From a checkpoint of a small image captioner: decoder activation gelu.
Rows from block 2 of the text decoder of a small image captioner, named by matrix and row number. Rows with one number belong to one neuron. Each number is 50 + 15 x the weight over its row's rms, rounded and kept within 0 to 99. All counts start at 0.
Before each neuron's rows are labels from the 100 texts, of 14976, where the neuron reaches its highest value: "tokens" is the input token at the peak. Only what is clearly more common there than usual is listed. The data: photos of plants, animals and fungi (iNaturalist).
# fc1: MLP up (decoder.blocks.2.mlp.fc1.weight, 512x128), inputs 0-127
# fc2: MLP down (decoder.blocks.2.mlp.fc2.weight, 128x512, transposed), outputs 0-127

tokens: "("; "spoladea"; "circus"
fc1.459:42 58 30 44 54 34 38 60 68 34 59 62 41 31 68 46 37 53 68 60 51 25 48 79 15 49 62 71 54 62 43 56 28 48 50 56 50 39 57 37 73 75 58 33 52 38 44 45 75 46 46 74 76 33 62 55 66 69 62 31 52 33 78 37 44 44 44 58 44 39 35 57 29 75 47 24 70 61 48 62 57 55 49 72 49 28 36 46 53 57 47 64 64 49 53 67 31 68 52 51 54 59 81 42 52 36 68 43 40 26 46 06 33 61 49 44 30 75 71 71 58 67 64 63 36 40 21 72
fc2.459:32 59 51 46 85 99 35 55 64 81 22 40 39 40 37 40 41 68 51 53 38 48 78 69 53 78 83 71 71 55 46 55 60 29 51 35 38 38 45 48 56 77 52 40 65 55 47 33 63 42 51 19 45 52 69 39 65 27 33 78 52 27 72 52 50 68 42 40 59 50 35 44 36 58 44 31 71 55 36 41 47 50 41 53 50 42 56 49 64 68 48 41 76 37 54 52 46 63 34 37 50 47 55 41 19 38 37 28 44 26 27 40 40 26 46 61 56 75 32 65 37 51 49 34 59 47 45 66

tokens: ","
fc1.25:35 64 41 41 27 59 53 56 65 65 32 47 52 53 53 52 55 17 71 32 42 41 55 44 69 64 56 33 46 41 35 58 56 50 31 55 62 37 67 50 68 67 35 53 61 24 38 71 48 32 35 70 77 92 31 60 28 75 45 45 68 34 68 54 53 55 44 35 49 27 37 46 75 33 58 41 41 44 45 64 52 38 16 64 68 62 31 64 37 40 29 50 56 56 63 70 40 43 23 80 31 65 69 51 45 52 65 58 64 58 34 36 55 77 59 43 51 83 50 60 58 62 57 74 25 70 55 62
fc2.25:02 52 51 51 46 32 40 47 71 34 52 37 55 49 45 41 66 22 66 72 42 57 41 43 49 58 61 52 38 59 40 19 44 40 35 44 32 39 35 44 26 44 57 71 53 75 59 68 80 63 34 74 47 47 70 70 51 40 80 35 35 46 35 49 50 63 54 52 35 71 46 19 29 44 40 69 54 29 53 45 59 57 66 27 26 46 48 46 57 54 39 56 73 68 37 48 36 73 11 65 91 64 49 41 45 37 44 42 38 66 45 50 56 53 47 37 63 56 41 59 51 47 88 58 56 36 36 64

tokens: "bicolor"; "erythrocephalus"; "civile"; "columba"
fc1.408:60 40 42 43 50 41 56 33 75 38 21 70 50 47 28 71 25 53 48 32 78 48 58 34 48 63 25 55 29 42 38 38 47 65 45 39 47 30 31 38 83 32 43 29 76 62 48 60 51 53 55 62 80 66 79 72 54 45 56 40 37 31 46 66 54 47 37 42 49 65 61 70 48 47 45 22 33 65 34 47 34 69 52 37 67 65 32 50 79 75 42 60 69 49 53 28 61 57 47 51 60 59 69 31 35 43 57 66 45 62 39 38 24 47 38 42 32 44 76 53 61 81 36 62 62 19 57 73
fc2.408:52 42 35 69 36 64 78 59 69 58 37 48 43 28 59 44 41 52 42 27 61 36 65 38 55 44 76 18 40 36 57 48 49 35 47 48 45 49 29 82 73 48 89 62 82 50 35 49 32 61 55 46 46 64 48 48 56 49 45 47 45 52 38 41 54 41 28 44 29 25 42 72 52 51 60 44 34 82 36 37 33 57 56 43 37 36 30 32 81 53 78 47 48 40 47 43 59 42 13 56 44 65 43 43 48 56 79 64 51 48 35 77 66 69 49 54 55 62 28 54 49 70 45 69 69 17 69 22

tokens: "common"
fc1.364:41 60 54 32 50 24 52 63 42 30 61 50 49 28 20 35 36 49 76 46 69 65 52 53 48 44 77 38 44 49 55 45 77 42 33 71 86 54 80 50 68 46 47 54 48 49 42 67 61 38 29 43 63 51 64 70 60 63 68 50 30 43 69 54 47 32 17 74 36 60 53 83 35 32 41 35 49 77 26 57 62 32 35 72 62 25 25 45 36 62 30 57 38 30 56 39 60 39 40 50 34 54 68 55 52 32 61 25 56 43 58 51 62 75 72 53 50 43 48 27 77 42 47 34 35 34 43 55
fc2.364:38 40 48 54 51 67 35 65 42 27 43 49 40 81 56 53 53 46 42 68 38 41 59 48 51 26 66 58 45 41 37 47 35 67 18 50 43 56 84 62 57 42 61 67 67 43 50 42 34 44 43 42 68 56 71 47 55 44 34 55 44 72 71 84 46 08 44 54 60 37 85 53 61 30 36 47 72 38 69 55 39 49 52 48 43 57 60 55 49 79 62 16 63 35 51 51 53 52 52 64 72 46 45 20 42 62 66 33 54 29 62 74 38 65 57 78 23 31 56 59 28 27 51 56 27 42 22 65

tokens: "<end>"
fc1.7:53 59 34 37 44 40 56 48 69 47 45 41 51 25 35 72 75 72 79 25 78 48 51 48 70 48 42 32 43 47 48 53 70 37 55 40 51 45 66 17 51 64 39 54 31 50 18 45 31 30 22 84 75 91 54 62 32 37 25 38 64 46 59 63 49 67 51 69 47 33 45 20 55 29 40 34 63 59 43 63 60 43 52 59 79 49 31 57 61 76 44 56 35 55 61 28 23 55 57 33 55 72 48 41 53 57 69 52 48 40 57 61 36 66 44 33 46 58 60 32 48 34 27 62 57 42 34 43
fc2.7:72 46 52 60 42 49 62 61 58 51 37 55 50 61 39 05 63 76 63 70 35 22 49 79 61 38 57 69 51 43 40 25 54 48 50 61 65 64 46 43 43 27 25 47 51 47 62 80 35 49 58 62 60 51 69 48 33 48 58 63 42 69 67 47 57 36 74 37 64 30 50 53 40 40 39 60 40 43 57 70 59 49 35 46 53 40 82 39 32 68 41 56 66 52 64 43 82 27 23 60 48 33 35 62 80 28 76 52 32 49 47 62 62 33 60 43 69 61 41 51 42 45 67 59 27 26 11 66

tokens: "order"
fc1.189:56 22 61 70 59 48 06 89 79 51 46 34 36 48 65 48 12 44 55 75 58 61 38 44 39 37 42 45 49 35 21 51 50 58 50 56 54 37 60 68 40 60 47 80 30 29 53 32 49 30 35 47 40 72 61 39 57 42 39 45 45 54 65 23 46 57 71 61 36 54 75 54 52 70 51 58 56 32 59 70 45 39 39 64 68 64 52 80 55 57 37 44 46 47 69 44 33 44 40 29 68 40 45 62 48 39 24 67 40 47 61 52 65 49 72 49 63 65 81 27 41 49 30 36 37 62 66 79
fc2.189:67 48 44 41 45 61 56 14 69 31 60 45 32 64 56 36 36 78 55 39 73 42 22 48 48 37 67 62 74 69 51 43 28 62 41 48 62 50 39 37 69 64 64 37 58 49 64 41 49 56 42 43 62 52 18 31 51 55 22 43 56 59 56 67 70 39 56 37 47 48 40 33 82 36 50 53 35 63 27 66 44 48 29 52 68 60 39 21 62 83 40 65 56 66 41 59 71 53 54 44 61 47 55 46 49 56 51 66 15 30 26 53 73 60 72 70 34 67 84 31 23 52 45 48 61 72 39 58

tokens: "<end>"
fc1.495:65 65 54 31 22 65 38 50 60 70 52 53 63 46 37 52 26 56 36 54 63 59 79 46 73 65 36 46 43 65 49 13 39 53 49 18 69 47 58 49 55 31 28 51 34 32 41 27 39 32 55 81 28 68 50 54 41 20 38 41 37 47 64 35 24 72 41 55 75 49 68 51 36 55 63 37 70 35 43 44 37 64 62 53 35 92 41 79 25 54 58 52 46 51 55 45 38 57 66 42 41 72 61 45 56 65 40 59 77 29 61 42 37 65 41 51 56 41 39 33 55 59 25 40 55 39 18 53
fc2.495:55 65 46 34 48 38 33 32 74 51 41 33 74 71 29 47 30 78 51 38 54 55 76 64 21 49 51 47 41 42 49 40 45 39 74 85 46 30 62 46 52 44 41 51 40 19 58 52 60 50 42 34 56 35 72 63 42 54 50 68 52 45 51 50 69 46 42 76 52 55 52 65 31 42 85 42 56 21 49 47 29 34 65 32 50 81 24 31 17 65 58 45 35 67 44 57 33 56 75 50 58 54 50 67 69 37 67 51 60 55 51 53 36 75 23 47 61 61 75 52 22 54 40 33 38 55 34 78

tokens: ","; "family"; "dotted"; "puma"
fc1.126:43 54 35 57 46 18 50 47 74 50 36 63 58 34 54 72 20 38 73 59 75 49 60 55 23 51 40 23 59 56 54 53 48 35 32 60 51 40 69 11 51 38 38 43 36 61 44 33 32 40 48 39 39 44 65 42 59 52 51 74 46 58 64 51 38 77 35 58 57 21 66 46 46 34 51 48 57 49 60 60 39 29 14 44 67 40 32 80 61 81 49 78 44 45 61 69 57 66 56 68 62 35 41 34 50 62 51 66 56 46 66 35 36 40 39 27 45 75 61 08 75 45 68 48 66 64 54 54
fc2.126:47 39 63 51 57 39 30 60 67 56 61 59 51 68 51 68 54 38 44 37 76 45 78 57 75 45 68 44 60 60 30 77 28 46 63 39 15 32 59 40 42 22 42 81 20 43 32 24 66 45 30 73 69 66 65 25 45 68 47 33 44 34 29 26 56 38 62 48 75 32 65 46 44 54 41 56 46 53 48 36 60 76 60 72 36 39 51 59 27 62 57 23 34 40 65 53 78 61 49 70 62 53 37 66 25 54 71 73 58 59 48 45 36 57 45 21 61 41 52 36 55 49 45 41 37 64 51 58

tokens: "common"; "eurasian"; "lithobates"; "anthidium"
fc1.388:36 55 38 72 28 54 44 75 54 65 36 49 65 73 36 46 42 41 64 25 33 51 39 34 54 56 76 33 45 58 35 20 75 60 46 49 60 17 70 46 54 52 54 38 63 39 25 60 27 20 43 61 47 67 54 59 57 63 65 36 48 66 62 59 23 69 49 32 75 20 44 68 54 65 35 38 61 57 68 49 50 39 27 60 81 51 37 58 56 28 34 48 38 61 53 33 65 76 50 51 46 71 29 63 69 51 40 78 64 67 52 40 53 68 65 58 45 63 39 29 42 45 39 29 37 42 45 84
fc2.388:36 26 33 21 60 65 40 42 45 63 24 24 87 51 56 35 19 30 72 43 54 60 56 58 32 73 47 55 38 70 48 50 09 64 64 40 60 52 44 53 58 57 54 32 60 68 46 32 51 42 46 48 27 74 76 49 44 70 70 66 65 43 44 75 53 54 58 36 46 37 45 49 60 46 55 30 62 42 50 34 31 75 53 58 60 47 52 39 50 47 33 48 61 53 73 74 35 61 54 35 46 58 64 74 62 49 60 49 43 49 59 41 51 48 54 01 56 61 42 50 48 34 89 19 42 52 59 71

tokens: "eurasian"; "arenaria"; "spotted"; "greater"
fc1.418:60 77 46 47 36 30 40 33 45 60 54 50 43 39 54 45 63 24 43 55 50 15 53 81 51 44 44 56 33 65 46 13 54 51 24 55 49 34 49 44 44 63 33 50 49 49 18 27 75 58 56 55 45 72 45 48 53 59 41 56 61 76 73 38 26 42 26 69 41 62 36 52 13 67 48 32 40 37 45 48 76 63 56 66 44 65 63 52 44 28 54 63 55 45 46 45 81 81 58 69 54 84 34 33 50 51 44 53 55 57 36 28 31 81 76 64 34 39 49 46 44 64 31 31 62 50 67 42
fc2.418:65 50 50 32 62 62 49 52 49 35 32 39 40 46 41 54 55 71 49 56 64 31 49 70 61 68 38 53 43 56 68 29 52 21 68 40 40 33 65 60 37 74 40 54 47 40 31 29 43 90 50 55 64 56 54 64 44 39 46 49 62 67 50 63 41 53 55 53 39 24 49 27 25 53 50 66 67 55 28 30 32 36 42 67 69 35 50 40 56 12 67 61 32 91 39 21 56 66 67 57 44 67 24 62 76 41 60 59 65 45 49 08 48 53 45 40 57 57 67 30 53 55 39 57 71 70 24 61

tokens: "crowned"; "painted"; "broad"; "plegadis"
fc1.37:35 66 36 20 36 43 50 43 51 66 43 61 61 43 50 47 48 53 46 41 45 34 73 37 50 36 65 60 51 29 44 29 48 60 39 46 39 61 75 31 58 56 37 50 54 45 59 53 60 17 54 65 47 64 62 48 65 50 50 31 69 53 30 53 38 80 03 54 52 33 68 42 45 58 29 47 70 66 35 43 53 55 81 67 49 49 38 43 72 71 31 36 68 72 51 43 31 55 77 67 64 43 38 62 33 52 55 24 89 60 68 43 53 75 59 75 49 52 84 43 67 75 57 27 42 60 40 33
fc2.37:38 65 30 44 50 47 44 29 41 69 35 52 59 39 49 41 67 44 35 48 41 30 66 69 34 59 41 50 74 61 51 50 85 48 44 40 36 59 77 44 50 16 63 49 78 30 75 62 61 31 75 49 68 49 22 35 57 63 50 51 73 28 39 35 39 29 52 68 46 26 44 57 63 53 45 40 54 30 50 50 32 65 62 44 55 51 18 51 44 47 66 66 52 46 68 09 29 48 64 47 50 43 37 38 37 48 73 32 78 76 76 34 48 54 62 71 38 62 54 42 62 51 27 72 63 30 67 48

tokens: "bicolor"; "melinus"; "("
fc1.506:44 47 39 49 35 27 47 59 75 67 35 57 64 59 22 73 49 44 78 84 66 73 76 38 65 26 70 56 39 52 49 34 39 66 50 61 67 46 32 49 45 58 70 39 48 48 44 62 45 53 28 61 57 70 42 70 64 46 62 49 40 54 59 71 37 43 72 40 72 50 65 58 42 36 38 60 28 47 60 54 58 37 08 58 83 38 23 39 68 50 32 46 40 04 59 55 21 38 34 64 48 52 55 59 56 34 52 42 77 66 45 57 51 40 76 49 41 41 37 44 62 50 49 70 34 58 73 52
fc2.506:54 68 54 59 41 79 49 41 67 46 63 55 58 44 43 53 68 30 58 48 95 54 77 13 64 72 69 34 60 52 49 46 29 62 21 80 43 46 57 50 14 71 81 61 51 65 59 36 62 52 38 48 46 59 46 32 41 40 46 38 43 21 57 49 57 52 67 62 46 68 56 17 36 50 28 62 32 29 30 53 57 36 29 42 51 49 20 51 44 56 50 48 51 42 46 46 48 56 32 49 37 31 65 59 56 56 94 46 43 47 58 52 28 30 42 65 44 52 73 45 69 35 53 48 30 61 74 40

tokens: "("; "yellow"
fc1.381:51 51 39 57 42 30 58 78 79 51 54 44 60 73 41 38 37 47 56 49 51 83 74 57 59 12 61 53 43 43 54 53 47 47 43 54 41 22 47 46 59 55 37 50 46 23 26 61 52 47 69 51 35 42 66 61 41 17 18 69 47 44 42 25 50 60 44 42 53 26 93 89 34 54 41 40 56 61 44 31 45 41 74 45 46 53 68 56 26 39 70 71 53 58 31 43 67 61 26 67 25 25 34 35 57 46 23 62 61 57 44 43 63 55 54 79 37 42 58 36 57 59 42 54 48 65 64 59
fc2.381:36 66 64 61 18 66 38 55 52 18 50 30 43 61 58 49 52 57 38 45 55 51 73 86 44 38 71 37 66 44 58 44 55 50 28 47 68 45 52 38 33 53 54 42 44 28 44 47 41 17 59 40 65 60 40 02 39 47 41 52 65 38 51 66 57 32 72 53 73 61 72 24 44 45 37 40 29 52 65 39 44 00 67 42 55 51 59 66 36 51 60 44 54 63 42 62 57 49 37 46 41 58 51 50 71 59 70 66 41 63 31 76 71 27 61 50 54 56 57 23 59 59 53 44 37 56 75 59

tokens: "("
fc1.76:27 38 28 38 37 62 61 54 56 58 46 35 37 52 23 17 61 40 59 41 61 45 67 63 71 12 68 53 32 75 32 43 60 64 58 62 54 58 23 25 60 51 64 53 46 32 49 65 50 32 62 68 46 48 47 69 62 36 60 62 72 55 43 39 60 47 14 54 41 63 70 45 41 70 42 53 70 62 25 56 66 65 63 70 47 43 78 24 31 55 47 68 40 30 47 68 55 63 73 70 65 43 42 55 29 62 71 48 41 58 36 40 45 69 41 47 22 31 63 54 58 68 67 67 19 43 33 35
fc2.76:45 64 45 37 50 46 26 43 66 27 63 50 44 33 36 41 55 53 24 23 63 64 60 50 30 58 55 63 20 58 54 66 45 25 63 63 69 66 53 65 39 59 28 73 46 55 76 23 37 27 44 58 26 55 27 61 45 40 31 33 35 59 84 61 49 50 68 33 57 36 49 21 22 73 44 49 28 46 86 54 26 50 47 58 61 51 64 59 65 49 51 38 24 31 69 49 72 50 54 36 66 43 63 63 49 64 51 65 41 53 54 57 70 51 54 47 39 64 38 70 83 66 36 67 70 60 46 69

tokens: "order"; "lotus"; "fraternal"; "capsella"
fc1.150:41 69 43 38 62 34 41 18 47 56 45 73 59 64 49 61 26 59 57 37 51 21 52 56 42 52 41 65 42 37 38 39 58 53 13 46 66 50 65 00 52 72 57 55 32 41 36 46 68 55 34 57 42 69 34 37 55 62 71 61 42 23 59 37 43 75 30 58 40 43 48 34 39 53 62 57 64 50 42 62 67 46 48 67 81 63 65 83 57 54 50 80 43 43 33 57 12 55 43 42 39 46 25 32 73 51 53 36 43 85 48 32 48 38 51 48 40 68 63 22 64 40 53 50 51 66 66 44
fc2.150:45 68 67 26 68 70 66 23 49 42 52 56 49 51 42 46 22 51 47 37 35 55 51 74 75 38 19 71 52 62 79 82 56 74 48 29 34 39 35 43 46 61 35 50 59 45 24 83 43 40 60 67 51 58 43 72 41 45 43 94 28 47 42 47 61 72 66 40 35 62 41 55 66 70 50 64 66 74 48 30 79 60 47 24 56 24 57 48 60 61 42 48 27 29 41 49 27 39 70 50 48 50 43 23 45 59 29 45 49 44 46 41 65 40 36 45 64 52 65 48 51 26 50 60 48 69 44 38

tokens: "("; "<end>"; "family"; "cedar"
fc1.14:72 39 16 55 47 38 67 74 52 44 29 50 95 42 46 33 42 43 79 56 54 61 68 48 25 20 71 55 42 72 43 34 39 58 68 48 39 33 50 55 65 65 32 82 25 52 30 21 64 26 48 52 40 63 68 56 24 30 26 33 48 60 71 62 45 68 40 43 29 40 68 48 32 51 38 55 36 54 42 75 63 46 38 55 57 47 36 49 68 53 40 57 74 43 42 58 59 36 48 47 64 48 48 53 64 41 74 82 62 32 29 28 41 61 52 43 62 64 62 54 50 40 37 52 55 24 46 60
fc2.14:51 51 43 33 51 27 59 55 47 76 36 25 68 23 36 40 59 55 75 74 87 53 50 60 62 58 81 28 19 81 74 36 71 55 27 47 35 45 54 71 60 64 55 47 42 59 53 50 40 44 30 57 51 68 57 53 44 38 56 52 29 55 70 67 38 80 42 35 26 58 50 68 56 32 42 47 36 59 57 39 52 35 39 47 39 49 46 42 52 48 56 74 61 36 58 79 52 59 65 40 39 54 24 60 34 41 63 52 41 59 45 36 20 55 39 50 60 38 63 48 77 69 72 28 48 28 21 72

tokens: "order"; "("
fc1.321:60 69 36 37 32 39 47 53 57 24 70 42 34 33 59 65 24 68 36 41 58 44 45 57 51 54 34 64 47 20 57 29 54 62 35 78 68 67 42 70 41 54 33 74 43 61 23 59 32 37 45 54 67 64 43 52 49 53 56 49 72 43 67 55 22 68 34 53 70 32 73 32 64 45 46 66 30 32 36 63 43 37 62 65 52 36 36 49 24 55 47 32 71 50 67 23 25 39 27 77 37 37 61 50 59 33 48 34 36 57 63 52 59 79 57 53 52 53 79 46 73 55 73 51 55 85 52 64
fc2.321:66 77 49 77 24 57 60 50 45 60 76 65 44 37 46 67 50 53 48 25 53 15 59 61 22 37 43 37 50 48 51 57 74 68 60 59 27 65 71 31 53 30 39 72 81 35 42 53 25 43 30 50 38 59 41 46 45 51 50 55 93 37 51 67 19 42 41 60 55 32 57 38 67 44 52 35 51 39 61 43 75 38 66 39 46 49 54 68 65 53 78 32 61 33 62 32 25 57 39 65 33 53 49 37 67 39 27 47 44 46 58 54 70 60 60 62 44 62 74 28 51 59 81 68 44 65 45 31

tokens: "order"; "eurasian"; "gray"
fc1.282:62 42 49 60 44 63 22 55 65 64 77 52 69 32 56 73 27 77 28 61 61 29 63 37 40 46 29 27 50 42 46 39 35 55 19 49 55 55 62 52 39 87 34 52 45 39 67 45 38 33 61 22 46 58 73 54 38 52 43 64 36 37 54 38 31 58 47 57 50 64 51 54 21 42 59 54 63 63 82 64 48 32 62 42 67 61 47 60 73 41 43 38 31 33 66 35 20 18 33 54 79 39 68 49 44 42 38 34 53 24 64 51 72 49 67 71 29 54 60 67 45 70 49 34 26 39 54 59
fc2.282:56 49 76 42 52 52 33 60 64 05 41 58 54 38 57 20 51 52 48 44 49 49 60 49 30 49 51 23 77 77 58 82 50 32 45 47 46 33 46 66 61 23 62 66 58 42 70 46 39 25 59 52 44 41 35 36 47 51 35 48 46 71 64 53 37 33 48 48 49 51 79 45 77 67 45 82 27 37 54 33 34 56 42 69 58 49 43 25 75 73 45 62 45 31 53 52 77 65 60 52 38 59 68 64 36 69 76 77 55 30 62 47 78 35 51 45 24 52 37 41 57 53 40 17 47 55 53 66

tokens: "("
fc1.271:54 39 40 70 63 34 26 87 74 59 55 66 50 21 51 46 53 48 32 61 81 56 87 55 22 17 55 34 66 35 24 54 38 55 38 56 46 54 41 43 35 28 55 46 41 47 62 27 43 48 43 66 31 67 62 52 54 41 37 66 58 62 64 31 54 83 41 37 52 45 59 50 29 74 45 68 84 51 65 61 68 37 58 63 31 54 35 41 68 17 67 57 49 46 82 20 61 52 27 47 30 52 69 46 52 63 35 52 48 53 61 46 70 40 53 59 54 57 49 71 45 47 43 46 48 35 34 65
fc2.271:36 43 27 72 51 50 40 54 31 77 67 33 63 45 47 34 73 52 66 40 36 49 71 18 66 67 49 51 72 26 43 41 44 52 53 32 49 32 72 53 43 18 53 54 66 59 30 69 36 11 66 47 49 58 42 68 45 34 76 24 58 38 60 56 41 60 52 62 50 55 41 29 38 53 47 76 30 45 24 62 71 40 34 38 56 73 47 51 72 48 27 57 83 35 56 35 46 57 49 51 67 62 39 64 60 59 53 31 33 49 50 57 34 71 43 71 36 49 70 56 47 35 81 33 52 46 25 32

tokens: "("; "halictidae"; "eumenidae"; "apidae"
fc1.340:41 63 62 43 31 58 27 54 56 60 47 50 70 32 59 61 38 27 36 66 71 51 69 63 64 56 40 36 66 55 46 38 14 47 34 18 81 55 49 42 68 37 18 47 38 57 55 61 55 60 60 78 26 61 40 52 53 19 41 47 63 71 54 43 54 69 72 34 61 37 59 29 23 80 43 57 59 52 34 65 60 26 41 62 46 83 26 59 54 47 65 72 58 20 28 45 57 37 47 56 38 54 38 28 49 33 45 33 72 61 71 45 24 63 56 60 51 39 68 41 48 71 41 37 66 39 49 46
fc2.340:56 68 33 36 53 28 32 30 48 61 60 62 56 43 46 46 48 49 59 50 20 72 46 36 84 38 57 46 67 40 64 40 68 44 44 59 64 50 45 29 44 23 41 49 47 52 51 71 34 62 53 52 61 27 67 76 35 60 68 42 21 44 52 61 61 63 56 57 46 46 60 52 45 31 43 72 54 22 55 43 68 59 23 30 63 41 41 52 56 44 79 56 60 51 31 65 47 66 67 47 75 57 35 46 59 37 33 41 41 77 28 48 45 56 33 06 87 35 39 66 51 24 61 55 71 13 61 64

tokens: "common"; "-"
fc1.336:45 19 39 24 44 42 28 79 56 62 57 56 54 42 08 52 37 42 57 60 62 47 45 75 52 59 59 54 47 35 39 64 73 50 64 56 66 38 85 41 55 64 63 55 35 32 40 55 70 50 53 65 40 69 58 57 77 40 27 36 67 74 53 40 55 50 61 48 59 49 64 58 62 21 48 60 67 68 56 46 39 49 26 46 50 37 38 63 50 54 29 31 16 24 81 66 23 49 86 55 50 92 25 43 52 56 48 47 35 50 46 33 51 58 62 40 39 53 58 39 42 42 26 62 61 51 33 48
fc2.336:73 59 13 33 42 48 37 54 55 70 24 57 59 69 57 67 48 85 66 47 55 44 48 45 36 70 60 58 61 59 51 63 27 65 42 57 41 47 57 87 53 59 53 43 71 48 43 49 67 53 42 54 69 58 77 42 76 61 15 10 45 44 43 44 37 41 55 74 63 52 50 34 46 20 59 53 42 49 49 66 48 68 46 45 37 42 55 31 78 51 62 29 34 48 55 53 60 43 46 32 60 38 38 74 41 61 41 68 65 49 15 42 44 46 21 47 43 62 26 59 32 47 87 41 33 70 58 62

tokens: "common"; "red"; "swamp"; "dendrocygna"
fc1.432:37 63 56 41 35 41 60 40 36 67 36 46 48 58 50 29 34 67 47 71 57 54 70 76 43 55 43 21 43 64 50 35 46 55 27 69 73 34 47 16 67 57 39 74 44 52 51 44 39 37 49 83 51 64 58 70 38 63 68 50 53 39 33 51 33 48 18 47 30 54 69 74 68 41 53 01 55 70 53 40 50 25 24 51 72 46 49 35 57 63 41 70 74 55 45 50 37 48 45 83 46 43 42 37 72 41 35 42 45 51 54 34 44 51 53 49 46 44 90 34 71 64 59 51 56 35 82 41
fc2.432:49 65 24 60 34 44 57 62 56 61 40 16 53 33 52 59 61 58 60 20 18 19 48 55 25 38 55 63 60 46 28 51 37 57 42 44 48 54 78 70 64 63 74 62 34 61 41 45 10 56 51 40 44 29 58 41 61 32 65 50 54 48 79 51 50 57 45 49 65 45 53 56 81 60 44 50 67 57 67 44 80 48 47 41 45 42 50 46 58 40 46 40 70 45 64 38 49 54 27 45 58 78 26 34 54 60 43 49 31 48 40 47 47 93 54 62 14 52 48 83 67 42 51 68 73 69 61 27

tokens: "common"; "white"; "hooded"
fc1.248:73 41 32 12 52 35 33 48 58 57 58 63 31 42 58 65 39 29 60 74 53 37 56 41 27 52 53 41 38 63 16 52 23 58 40 34 26 42 45 53 64 52 45 35 55 82 71 30 51 30 54 57 35 68 68 49 66 66 62 60 47 32 43 34 47 90 47 53 70 52 71 40 48 60 48 45 48 33 61 69 65 35 53 56 35 61 37 53 71 89 56 46 37 26 58 33 34 45 64 40 45 46 42 66 60 64 32 59 79 33 63 27 50 70 32 53 60 68 51 29 68 51 44 42 80 34 52 62
fc2.248:46 47 53 22 62 48 88 60 41 50 38 50 47 67 52 34 73 66 44 68 52 44 44 44 52 56 52 45 64 56 71 46 66 54 54 41 26 68 46 56 58 55 36 32 38 75 67 49 70 41 57 60 20 36 13 44 44 70 71 34 45 37 44 43 19 38 65 49 56 52 44 31 26 57 40 52 57 77 79 46 30 70 64 49 34 44 74 34 43 34 66 67 22 58 71 49 78 58 41 65 44 51 47 63 66 44 68 41 57 53 65 02 43 59 51 31 50 43 18 25 54 47 30 61 44 53 43 51

tokens: ","
fc1.61:13 53 53 65 33 12 50 43 55 54 61 36 40 58 52 67 69 49 77 46 49 53 25 48 65 60 34 36 40 41 32 46 53 56 38 58 61 22 70 28 36 62 31 74 61 47 59 58 52 50 76 52 43 54 47 47 33 52 49 49 63 66 39 32 40 47 46 63 65 30 46 29 57 52 45 63 43 27 38 80 72 31 53 38 77 66 64 66 57 22 22 32 49 54 41 37 58 49 07 39 58 40 53 52 63 61 59 79 54 31 60 48 29 68 52 46 47 79 42 71 32 83 53 31 41 47 49 66
fc2.61:61 54 33 62 45 47 54 53 66 51 37 57 24 68 37 55 46 69 62 27 52 70 72 69 63 61 45 38 42 29 35 37 26 34 42 32 81 34 73 51 54 28 30 73 68 56 44 42 54 57 49 64 36 35 63 82 87 58 42 39 40 43 37 53 61 46 71 53 69 25 67 68 47 47 46 52 78 60 41 69 49 34 59 47 51 67 33 66 50 66 39 78 72 57 17 64 29 33 54 60 68 56 44 60 69 32 38 55 70 57 49 50 45 54 15 32 35 21 47 45 56 53 58 38 43 30 40 31

tokens: "order"
fc1.119:55 46 61 50 19 59 48 35 54 43 43 65 59 54 52 41 46 61 73 49 57 39 66 69 58 56 31 64 47 64 53 26 41 21 16 40 55 33 60 24 72 85 29 56 28 59 33 38 47 52 48 55 44 59 77 55 41 55 32 35 43 64 66 60 28 38 47 51 71 42 56 22 32 52 44 63 49 49 46 73 43 47 60 46 72 56 50 58 54 53 60 43 99 33 79 65 58 41 26 60 60 40 75 34 19 30 42 65 38 29 58 40 67 65 47 49 45 46 59 34 58 70 52 42 33 47 14 45
fc2.119:97 54 46 50 39 42 44 42 49 53 43 61 67 73 67 42 41 49 48 78 33 49 38 33 46 56 36 59 64 63 38 66 63 37 23 50 55 40 55 75 44 41 48 61 28 54 39 46 64 44 65 23 56 21 45 46 56 29 63 43 55 72 60 50 60 06 66 54 38 42 46 52 44 25 49 46 74 64 73 28 74 48 86 39 37 48 52 29 61 92 77 48 56 45 58 64 27 43 30 40 51 51 43 61 39 43 60 48 35 63 48 44 38 54 36 61 34 47 57 41 40 67 64 38 65 21 24 68